{"encoder_arch": "mobilenet_v2", "crop_scale_min": 1, "encoder_norm": "layernorm", "encoder_depths": [5, 5, 5], "optimizer": "soap", "learning_rate": 0.0017, "shampoo_beta": 0.95, "one_sided": false, "magnitude_pruning": 0.7, "decay_fraction": 0.4, "weight_decay": 0.3}
Rows from block 12 of the image encoder, named by matrix and row number. Each number is 128 + 24 x the weight over its row's rms, rounded and kept within 0 to 255. All counts start at 0. Numbers have three digits each. After the name is the row's rms in percent of the matrix's.
# convs2: project pointwise conv (encoder.blocks.12.convs.2.weight, 48x288x1x1), inputs 0-71
convs2.10 095:111128128128128128128128125128128107128128226151128128128128128128120128111128128102031128052198128139128128128128128128128128128128075128108124128128128128148128128128128241128128128128144128128128128114128128128128
convs2.11 088:128213128063193128128128128118135057128170128133082128114128128128128128128128128128184128128128128128128128128128117128128128128128128128128192128128128128128140128128128128128144128128128128128128163128128128128108
convs2.12 084:128128128128128128128128202171189128128128136085128166128128064128128128128128120128090128124128128128128150128128128128128128148128128106128128128094128128128128179129128128128043128128078128128128128128128128128128
convs2.13 106:128080128128146105124194128128128173128192128128128128128128128128128128103128128142128128128128157128128097128168128157128128071128128034170145128177165128120128046128093128128178169160128119128128079128128115128128
convs2.14 106:128128128128151128128237128128128128128128128128128167069128128128238128078128128122155128128128128128128164128128128128128128199135128128128128128128179128093128128128128128124108128128128128128128128128128128128226
convs2.15 095:128126128128128128128128128128128128125158128128103128179201128128141128128148128131128128128224130128128183097156128128128128144098113128128082077128128128183128128128128128143128128128122128128128119128070128128128
convs2.16 115:071128110128128128119128128139128081128163128128143175128128161128064128128128160128128128128128128128128128128197133128128128128100128123128092128061128128128080128128144128128128128128128095128128128080128084183113
convs2.17 097:128128128128076128128128176128128128128092128128128128128128128128103128114128157128128128128128128128088128128184102128128115128128128128128142128090156128128128128113128128128128128139128128128128128128162168128128
convs2.18 091:144128128128143128128128157128067208179128128163040128195128128128213128128128128175128074128128128173057128128128128128198128128128152145128128128128128128128128128123128090073128128160128128137128128128128128128128
convs2.19 103:128128128167128128128128128128128128128124113153128128128086128128102128189128128128064128128126128093128128184128128128128101128071158091059130081128166152070128114209174128073128128128128128128128128128128128128128
convs2.20 105:128128128128128128154148128128128128128128128219096128075178128128155128128128100088128141128128128128128128128128128128102128128136128128142113126128128128076128215128128128128153112128161128133128080128105128128199
convs2.21 093:128128128128128128128128128128221128128128128128128128132158180168128170128128128129128128128128128128128128156179128128128128128128128128128128128128128128158128128128048172128128128128128128128168106128128128128103
convs2.22 094:128128128093128128058128128162128128128128128095128128128128092128128107126064128128101128128128128128128128128117119128128128128098128128158128128128065090128128193128128128096168128128128172096128128128163128128128
convs2.23 106:128093128054088128128198128128176113128128179128128155195128128128128128128140128147128128128128128128128167128128059128128158128128130132128128128128128128128128128128128160128073128128128140128184128128111128093137
convs2.24 080:128128128128128128061128132128128128128228128128128128175100128128128128128128128128128128227184128128128128128128128128158128128128151106128128076128095128128128128128128226128128147073128128128128048128166128128128
convs2.25 095:128128128128128128128128128128180128154128128128191149128128128078101128128128128128128128144128179095185128128255128128128128148128128128128128128128128128128128182128128128061173128128128128128128131128128128128128
convs2.26 108:128128128128128096128128128076128214146128128128101128165128128150128187128163153171143128128128127117128094128128128128128229128128128128162126103128128128128128128128128128128128128128099150128128119128128128128128
convs2.27 095:128128128128128128128128128128175081128128128180128128128128176188128128128128131128045128128128054133128105128128128139128128175128128128128128128128128180128128128101192128128128103128128128128128128128075128114128
convs2.28 104:128119128128128121120128128128128128128128202128104141128128241128128150128128159088128091128128128128144128128128164128119128128128128128128128128128128128153128128128128128128128091128128128092133128128128128128128
convs2.29 110:128128115128099133101128101128063152130128119144128128128155128128128128127128128073128128128128128128128128128128027064073128162128157155128128128128128128128120128201128131128128128109128101128128128128128045128128
convs2.30 110:108128075199128128128128075070072128128128152128128128128128128128082128175128128128133128128128128128128115128128135128058215128128165128128128128128160128128128128186180128201053128128128128128128163128128181123128
convs2.31 090:132206085128128118091092128128078128128130128128063128128128128128128128128128128128128128128128131128128128128128128118133128128159128128128051128128128128128128128128128128128128128128128128128128128192128128161128
convs2.32 106:128128128169218128128077128128128128128086156128128129128128128128060039128128128128119128128128128162142128128128128128128128128128128128123121128128128128162128128081099075128080128128128128128128128128128155128202
convs2.33 099:128128126128128128128128128128111128128128128128070128128128128128128128128132135128128128128128128183128128128128156128119128191128128178128128056128128128128128128128174128128128128128128102118128128128160128128128
convs2.34 088:163128128128128080128075128128128128064128128128128128128128128099128121128128073128128128128128128128128128128116128091128094128072128128128128128128128128128128128128128128232156128128128128128128158128128045128143
convs2.35 101:128128128128160128128128128125147134128128094054128128128128128128128094094128128128128128128128128128128128092022177128225128128128165128162087088151128128136092128132099128128128128128128128128128128128166161128128
convs2.36 090:185128128128128128114128128210215128078128083076128128128128096128066128128128080128128128128128128128128128128128128128202128120106096128053128128128128128128128128128112128164156128128128110128128128128128128128128
convs2.37 113:161128128169128128128128063128093110178128128128184156171128163128078049068128128162128128128167079128074128128112128128128123128128128128128128177128135128069128128128110036187128176128140128119157128128128128128128
convs2.38 095:128128128128128128128128128128128128128128128132128128128128128128139128128116128128128128178047132077118128128128128128128128128128128128109128128154128128128128128128128128128128128128128128128128128128169165090128
convs2.39 101:128128128128128128128089188128173128128128128128128128150128130164101128128128128128128128128128128128128128128128128128128059128128128128128172128128128128128128128128128128128128128128128128113128128144128128128135
convs2.40 099:128128152112131128128117128128128046128128128128078128128128128091128128128128169158169063130128128128128128128155128168128158072157129065128139128128128128128128128128110128144128128128102128128128128106128128128128
convs2.41 085:128128093128128128173128128048128128128128128128141128128095128106064121128128128128128100128128128128144128094128128128128128128128128128149128128126108086128128128128128128128129128128128128128141128128128094128110
convs2.42 107:128128128128128128128128128128128128128131128120145160128128177128134128128128128187128128128128128128128202128185128128128128130128128128128128139128128121138128128127128128128249194128128128128128128128128128128128
convs2.43 110:093125128128154128128128128128128128128128128058128134128128128128067128128128158128128055128128100128128128128146128169128128112128180128128204128128128128128128128070128128128128200177114128128128128092128108077157
convs2.44 099:211128128206128128128128128128128128128128128128128128128091128128128124128128128161152128222128152128159128106128128128128128128128128128128128128128128128093103128128181147128201128056128128119128128189128128231063
convs2.45 104:128086128128128128128205180128061128128128128077122128128128088128128128112128128128128176104128107128128128128128128137138128128193160128121097128128128159128128199128128128128128128128128128128128128133080128104128
convs2.46 127:136128125121166128128129095127128139128128128128128062130060128095120128196128128128089128128089128128128095128128128156128128125128151086128128128128096128168128188128102152128128128128081127128154128128131152128128
convs2.47 104:120122128128207128128128128128091128128128121128177128128085128180128128128128077128128128128128128128128128128128116128068128128128128090128088128128128128128128112128128128151128128128128128200147128128128139128128