Weights of a small contrastive image-text model: encoder arch mobilenet_v2, encoder depths [5, 5, 5].
Rows from block 2 of the text encoder, named by matrix and row number. Rows with one number belong to one attention dimension. Each number is 128 + 32 x the weight over its row's rms, rounded and kept within 0 to 255. All counts start at 0. After the name is the row's rms in percent of the matrix's.
# q: attention query, key and value (stacked) (text_encoder.blocks.2.attn.qkv.weight, 1152x384, the q third), inputs 320-383
# k: attention query, key and value (stacked) (text_encoder.blocks.2.attn.qkv.weight, 1152x384, the k third), inputs 320-383
q.112 092 [128 180 125 128  98 128 128 128 117 128 128 128 128 128 170 128 128 128 128 128 128  66 128 128 128 157 128 128 128  49 128 123 110 128 166 128 128 128 128 128 128 128 128 128 202 128 128 128 128 128 128 128 128 116  48 128 128 128 122 128 128  80  14 128]
q.113 090 [128 128 128 128 128 128 108 128 150 128 128 128 128 128 128 128 203 128 128 128 128 128 128 128 174 128 173 176 128 128 128 128 128 128 159 128 128  71 210  27 128 120 128 128  79 143 128 128 128 128 128 128 128 130 128 128 128 128 128 128 128 128 128 166]
q.114 091 [128 128 128 128   0 128 127 128 128 128 128 128 128 128  50 188 128 128 128 128 128 128 127 128 214 128 128 128 128 128 167 128 128 128 128 128 128   0 128 128 128 128 128 128 128 128 128  93 128 128 128 132 102 128 128 128 128 128  90 128 128 128 128 128]
q.115 092 [128 128 128 128 106 128 128 128 128 128 128 128 128 128 128 128  83 128 128 128 147 128  70 128 128 128  50 128 128 128 128 138 128 128 162 128 128 128 128 128 138 128 128 128 128 145 144 128 128 128 128 128 128 128 128 128 128 128 128 128 128 219  69 128]
q.116 107 [128 128 117 156 128 170 143 128 190 144 128 128 108 128 128 128 128 128 128 128 139 128 128 128 128 128 128 128 128 128 128 128 128 128 128 187 128 128 128  50 128 128 128  53 128 170 128 128  54 128 128 128 128 128 128 128 177 255 128 128 128 128 102 128]
q.117 084 [128 128 128  16 128 128 157 178 162 128 136 128 172 212 128 131 114 128 128 128  72  94 128 117 128 128 128 128 128  38 128  54   0 128 128 128 128 128 128 133 128 128 128 187 128 128 128 113  13 128 128 128 128 128 128 128 128 128 128 218 128 128 128 128]
q.118 094 [170 159 128 128 128 102 128 142 128 128 205 128 128 128 128 128 128 128 155 128 128 128 128 128 153 158  92 128 143  75 128 128 157 128  65 128 128 128 128 128 128 128 128 128 128 128  31 128 128 112 104 128 128 128  45 128 128 128 128 128 128 128 128 128]
q.119 107 [245 128 205 128 128 128 102 173 128 161 158 206 128 128 128 128 108 128 129 135 128 128 128 128 128 128 128  91 128 128 235 128 128 128 128 128 128  65 128 128   4 157 128 180 127 128 128 128 128 128 128 128 128 128 128  33   7 178 173 128 128 128 128 128]
q.120 103 [128 128 128 128 172 128 128 128 114 128 128 123 155 119  89 128   2 171 128 128 128 128 128 128 171 128 128 128 128 128 211 128 128 152 128  79 128 128 228  93 128 128 128 100 128 128 197 128 128 159 128 151 131 128 128 128  53 128 128 128 128  55 128 128]
q.121 075 [140 128 255 128 128 128 128 128  15 128 128 128 128 128 128 128 128 145 142 128 128 128 167 128 128 128  52 128 128 128 128 128 128 128 128 128 128 128 128 128 128 128 128 180 128 128 131 128 128 128 128 128 128 128 128 128 128  40 128 128 128 211 128 128]
q.122 094 [128 133 128 112 128 128 165 128 128 128  42 128 128 128 105 128 128 138 128  59 106 128 128 128 128 128 128 163 120 255 107 128 137 128 231 128 128 128 128 128 128 128 128 167 128 128 128 128 128 128 128 128 128 128 147 128 129 128 128 140 128 100 128 128]
k.112 105 [128 228  18 128 128 128 160  80 128 114 119 128 128 116  74 128 128 116 237 186 128 162 128 128 128 155  20 128 141 128 128  96 128 128 128 128 128  91 128 202  74 128  63  94 128 128  99 128 198 128 128 220 128 128 255 128 157 128 128 128 128 128  92 128]
k.113 089 [128   0 128 128 128 128 128 131 128 128 128 128 128 128 128 128 106 115 157 216 128 128  33 128 128 160 128 128 128 128 128 128 128 128  61 128 128 108 128 128 128 128 128 128 128 128 128 128 128 128 164 128 186 126  23 126 128  85 128 151 128 145 128 128]
k.114 094 [128 128 128 158 128 114 128 128 128 128 128 128 114 100 128 128 171 128 135 128 128 128 109 128 128 131 128 128  54 128 128 128 144 128 128 128 128 117 128 128 128 128 128  99 128 128 128 128 128 128 128 128  53 128 128 128 128 128 128 235 215 128 128 128]
k.115 097 [ 75 128  15 170 128 128 128 128 128 128 128 128 128 135  45 128 128 128 128 128  54 128 129 128 232 128 128 128 128 204 128 128 119 128 128  64 128 122 128 128 148 128 128 128 128  40 128 128  89 128 128 128 128 128 128 128 128 128 128 128 128 128 128 128]
k.116 113 [101 128 128 128 128 128 128 128 128 128 128 128 182 128 128 128 128 128 128 223 128  81 128 128 128 128 128 128 128 208   0 128 128 171 128 128 128 128 128 128 159 128 128 128 128 113 128 128  94  50 128 128  67  78 128 128 128 172 128 128 128 109 128 128]
k.117 099 [128 128  52 164 128 128 128 128 128 128 128 128 219 128 128 128 128 128 128 128 128 128 128 128 128 128 128 128 128 127  88 128 255 128 128 128 161 128 123 208 128 128 128 128 128 128 128  20 132 128 128 200 118 128 228 128 128 128  47 164 116 128 128 128]
k.118 085 [ 47 134 128 161 128 128 128 128 128 128 128 109 128 128 128 128 128 128  85  99 100 128 128 230 128 128 128 104 128 128 128 128 128 116 128 128 128 128 203 128 128 128  70 128 128 128 172 128 113 128 199 128 244 158 185 108 128  96 128 128 128 128 239 128]
k.119 084 [128 128 128 128 128  88 128 128 128 128 115 128 143 128 128 128 128 106 128 151 128  74 128 128 128 128 128 128 128  85 128 229 234  92 128 128 154 128 128 128 128 128 128 128 128  49 128 128 168 105 128 245 158 115 135 128 128 128  14 133  47 128 128 128]
k.120 104 [128 185 128 128 128   0  19  99 128 128 128 128 128 128 128 128 128 128 128  63 140 128 128 128 128 128 128 128 118 128 133 128 147 128 128 128 163 128 128 128 128 126 128 128 128 128 128 128 161 128 128 128 132 128 128  76 128 195 128 128  64 128 128 137]
k.121 103 [128 128 128 128 128 131 128  81 119 128 128 128 101 110 128 128 128  86 116 128  98 128 134 128 128 105 128 128 128 107 128 128 255 172 128 128 128 193 251 128 128 128 101 128 105 128 128 115 128 119 128 128  91 123 128 214 128 128 128 128 128 128 128 128]
k.122 098 [128 223 142 128 128 128 128 128 128 128 242 128 128 128 128 128  76 128 103 128 128 128 128 128 128 128 128 128 128 128 158 133 246  98 128 128 128  41  22 128 128 209 128 128 119 128 128 128 128 178 128 128 128  79 128 128 128 128 128 152  73 128 117 186]