{"model": "contrastive image-text model", "dataset": "photos with spoken descriptions (Open Images, Localized Narratives)", "train_examples": 203450, "image_size": 48, "crop_scale_min": 1, "horizontal_flip": true, "translate": 0.12, "rotation_deg": 5, "tokenizer": "word", "vocab_size": 4585, "loss": "sigmoid", "embed_dim": 384, "encoder_arch": "mobilenet_v2", "encoder_norm": "layernorm", "encoder_activation": "silu", "encoder_depths": [5, 5, 5], "encoder_kernel_size": 3, "encoder_stem": "single", "encoder_expansion": 6, "encoder_widths": [16, 24, 48], "text_encoder_causal": false, "text_encoder_width": 384, "text_encoder_layers": 6, "text_encoder_norm": "layernorm", "text_encoder_norm_position": "pre", "text_encoder_activation": "gelu_tanh", "text_encoder_mlp_ratio": 4, "text_encoder_head_dim": 32, "text_encoder_fused_qkv": true, "text_encoder_bias": "all", "text_encoder_qk_norm": true, "text_encoder_parallel_block": false, "text_encoder_dropout": 0.1, "text_encoder_inner_norm": false, "text_encoder_drop_path": 0.05, "text_encoder_positions": "sincos", "init": "kaiming_normal", "residual_init": "none", "optimizer": "soap", "beta2": 0.95, "learning_rate": 0.0017, "beta1": 0.95, "shampoo_beta": 0.95, "eps": 1e-08, "precondition_frequency": 20, "max_precond_dim": 1024, "one_sided": false, "adamw_lr_other_params": 0.0012, "ema_decay": 0.999, "magnitude_pruning": 0.7, "max_steps": 10000, "batch_size": 128, "epochs": 6.3, "lr_schedule": "wsd", "decay_fraction": 0.4, "final_lr_fraction": 0, "warmup_steps": 300, "weight_decay": 0.3, "adamw_weight_decay_other_params": 0}
Rows from block 8 of the image encoder, named by matrix and row number. Each number is 500 + 50 x the weight over its row's rms, rounded and kept within 0 to 999. All counts start at 0. Numbers have three digits each. After the name is the row's rms in percent of the matrix's.
# convs2: project pointwise conv (encoder.blocks.8.convs.2.weight, 24x144x1x1), inputs 0-143
convs2.0 086:500413500500500500422500500500433500500500500500500500599500515510664500500500556500369500500500430500500500498500500500598500500646500500500500500500500500500334500500500500500500500500500500500500500500500500500594692500500500500593500530500603500500500659500692500545500500500429500500500500500423500500500567435378500448500500587406500438500500500500500401462500500500500623500546500500500500500500494500500567500500500500500513
convs2.1 096:368563490500630500500488500500500500500500573500500500500544479500500500500500500493500500500500500480500532500500500500500500500412454561500543431481500500500718638574500500500500500388500378500500500500500500500500500575500320500500500520477500500325500500500500500500500500500500500500552500500500500500434500334637500500500542500500500500500500500500500307500500500500500500343552500500500500500500500500500500500500500500500445
convs2.2 115:425500389500500500500500461500476500508488500464500395500500528563500500590500500500500500500500500500458500500500541500500500500500559500500439500500550561500508500690500500500500500500500500500548500587264431500500699620497500434500500500500500500500500508500548514403414500500383500500500500500500500500500500500500500495500500500500500500500500500447500500500500535637552344481500490660555500500500500500500500500500520617500418
convs2.3 120:367500500500500587500500500463500569500500500500500500393500398500500500500500500613500500450500345441500500583595475500500373502500421525318419500500528550500500500410500500519500500500500500500500576492500500500500541500500483500374500500500500500500460314500500500500500500500500330500500514439528452500500560500500500500576500398535500660500500450500500500500500500500500500551500500500500500500500500413500500617500500562500500
convs2.4 080:500500500500500500603500530404500500500500694592500500500500345500500354491500500394500500500500500546500500500718500500500500500500500500500500500533576500496500500500500512578500574500500500500500500500621416500519500500590430518467451500500500503500500594431386500500500370567500521500500500500500500500500500500500500500500500500612500500500500641500500475556500500424466365500500500500500419500500463500500541553500500585500499
convs2.5 076:500500500500500500524500414500500500500500550636604500459500500582500500500503500500500500500500500499500299568509500500500500500500500500500500500500500500520500483500500500644500500512500500500500500500500500500373500500500500500500500500500500540500500500500577500500500500500500527500500426500460500500500500500500500500550500500500425430536331449367385277500500442500500500500500500232500500500500500576500500500500500534461439
convs2.6 110:484500500500500500414500360500550500500368500500500406500500704500414500500500500426500401500500500500500500476484500500500500500527480500500438455500652500422500500500500434500500566500500500367500394507500500587328602500500500575500500500500500487494450500500500500500500500438500500500500500496483500470500500400500519495500500549500500581656561500500500500500500500500500465500505500373500500649500500500500500500500421500500606
convs2.7 088:453500410500500500500662454500344500500500500536419695500500655500591500541500500500500426460500500626500500500559500500399500500500500500315500500500472465599500500500500500500500500500500500500500500632354575500500500500500500500500500500500500500500500607500500582500500500500500621500500500500500500500500500500500500500485500500500500500500511500467442500500500500390512576500500500500500500584500500563428500362500500500500500
convs2.8 097:500500500500600665500500472470500440500501565500500483500529617500500500500574500500510573500500374381500500500500500375639399500589500500500418539500500509500438500500500500547500517500500500500433500500500500500500603648500413500500500533500500533500571472500500427592545500500500500500512500500583500500500500500500500500583500500500500391575500398581500500643500500500500556500628656560500500541500500500500500500500500500560500
convs2.9 094:500500500508610500500500434500445500500500500500500500500301487500500500500376464500365404500398417500500500500500500500500500500500500500500500424500500500500500537500500500638500500500500570500500500661431500500500500500500500520500500500500500500584500500500500500500500500500500500540500207500500500422500500392536485500500500633500500500500500500500500422500500500500500500500500500500593500500560500404500500516525500632500500
convs2.10 086:558500500500500500500500369500500500500460500517500416500354516500500500500500500500500500437500500534500500500500500530500500500500478500465617500514500679518500500500500500423496500500500500539500500500500334500421344500500500500500500500598500327500500585500500500500500500500585368592500500500500500467520500500500500402500500500500497418500661500500485394500692500500500550500500500500500500500386527500500500500500481500500475
convs2.11 108:604500500500500500500500409493447500500479500500500500458595500508545500455582643500500500357500500544500500500500484395500500379500482500500500500615395500500500513500500500500500542585543500500500500670521500500368491399528450500500500500473500506502405527500500500500500352500395500500500538500500500526472427500500500511500500500500531500500690684500463500500500532500500500558500500500500500500500500500500618500500500405500500
convs2.12 113:500480500500500500500500406500500500500593500500500616500500500500500545500500500500404500500438500711500657500504500460500393500500500500500556559554505500500427500500468500645578500400500351500500500500508500500500500425500500500500500500491500595500500500500609500500500500500500605500539500561500500500426500500500500500500500500500500310500500479500500500500329461497500500609500500488500536500500500500500555500500500655500500
convs2.13 102:500500500500595500500448602334500500500500500619500361500500500500500500500500559500500492534500500527500500416500534523420476500609500528516500383332500500500500500448500500460500503583500500500500500383500500500500593500500500476500500572500500613500500482383500415500500500500500434620500500265468500500500500500500500388500500500500500500500500500500500500614562500500500500443500500500500510500500406473500500500400500500500500
convs2.14 090:500500500500500500644484528500500500500535500500450500500500450500500500500500500500500500500554348637583500500500500500541500500500551552500563458505500500463500676500500471500425500461500500500500500500503500500500552500500500500450500547500500606586552500500500473500543436500500500500529500490267500500500637634500500500479445442500500470500500500500500513449500500500272500556609500500538500500573500500500500500500500500624500
convs2.15 106:518500500478720580500500500500490443684559500500500500500500500500438500500500500500362500500423500500500500500500500500500500397500500500665500505500500566475656500500500500500500500500500500500484530500500500634500500500500500500500500500500500500525346428550500500500587500500500533500500500500378500367500591500500523334500500500579500500500500371500500493619500543500500500500500500495500500526500500500500500500500500500500493
convs2.16 096:500516500500500500500512404489500500500685500477500500468500725500500522500500551500500461500500575500459500436500500500500500500500500638695500500500516444500500500500500500500500500579500521500500500492500548500500578500500500500500500500500500606500500500500500481500489543500500500500500500500509500500500500649500390500500500500500631545500424441500463500552500500544500500500500500500500344572500500281500500500399540494500500
convs2.17 111:500500500478500500500500486500500607500500541500500500444373523500500500500459591500500500549500500500500500500500500500641500500762500632500532572500525500500500500500500500500500500513529500390500351500500500500500557500500500387483500500465500477606407500500500500500500500500516500500500500500500464500500537500500509645587574655500500531500500490500500500509500500500500573500500500500372500569539443500500500500605500612602520
convs2.18 107:500500500500500463500500353500500510488563500474500585500500500500500500500500548500500492500500500348500571500500500502500349500500500500500500500549356440500500500500471500500500500524500382500500609500500500500500500500500500500500573500553500380500500437365500500500500500500500636500500500500500500500500421690471316489435440500500500500500378500475500637500500500500500500500500500465631500500500500384500500442500500500500500
convs2.19 102:500422500494500500500500500500552500500500550506500542528721418500500500500500500500497500500500500512500532500500500500347500500500500500454500500500500464500551500500500500500500500500394500500500443500500558471760500500648500500500500590639500500500500500605500500500523500631596500395508500500500500500500500500337500500520500500527563500500500427500500571500500500500500559414500500470484521500583577500500500500591500504500500
convs2.20 094:460310500500500500363500361500500500500500500500500446569577619500500500500500500500500500363500404426500426500500515500500500500500500431500500500500500500390500500500500452614500500500500500500500504500500500500500498500500606451500500500500500493528500500500414450427490500500500500313500654500500500500380500500508500474500379500537500500500421371500500500500500500419500503500500500500500648500500500560500500500437500500420500
convs2.21 091:475315444500500500497372407440333500570561500486500500500500500504551500500500500500505500500422500500500500500500498500500712500500500500500500429500500500539500500500518602500500500500500500500500500481500500500448500500500688500500590598500580500500500500447500500396500500500500500547500500500500500500500606500500500500500500500482500500482351500500500500500536500500500500594633500500585500387456440500369500500500500451483500
convs2.22 099:612461500500500500500500500500500500500500500567500500500500320500500500500500500500500500500500500500500500486597494549500456500500607361500500500500539500500508500500472500500500500500493500570500500500519500514500500486500431500500500526500488500555500500500500452500512500500500547500500500744500493500548500500500500500500516500357583535299500500565500500500500500372500348500500500500500500500500500735500453500500500500604500
convs2.23 117:500500429500500596510500493500360473446560506500500500605491395500500305500500383500500500500571500548500500560500500500500590500445500411434500500500582500500500500500500478500500500500500500458500500473505541461516461500500500500500500500500436500500500500485423500500437500373500500500500499565500500500407500500500432500500500500500449500500520569500546563500500500317606384375500522500500500500419500579357500412500500500587397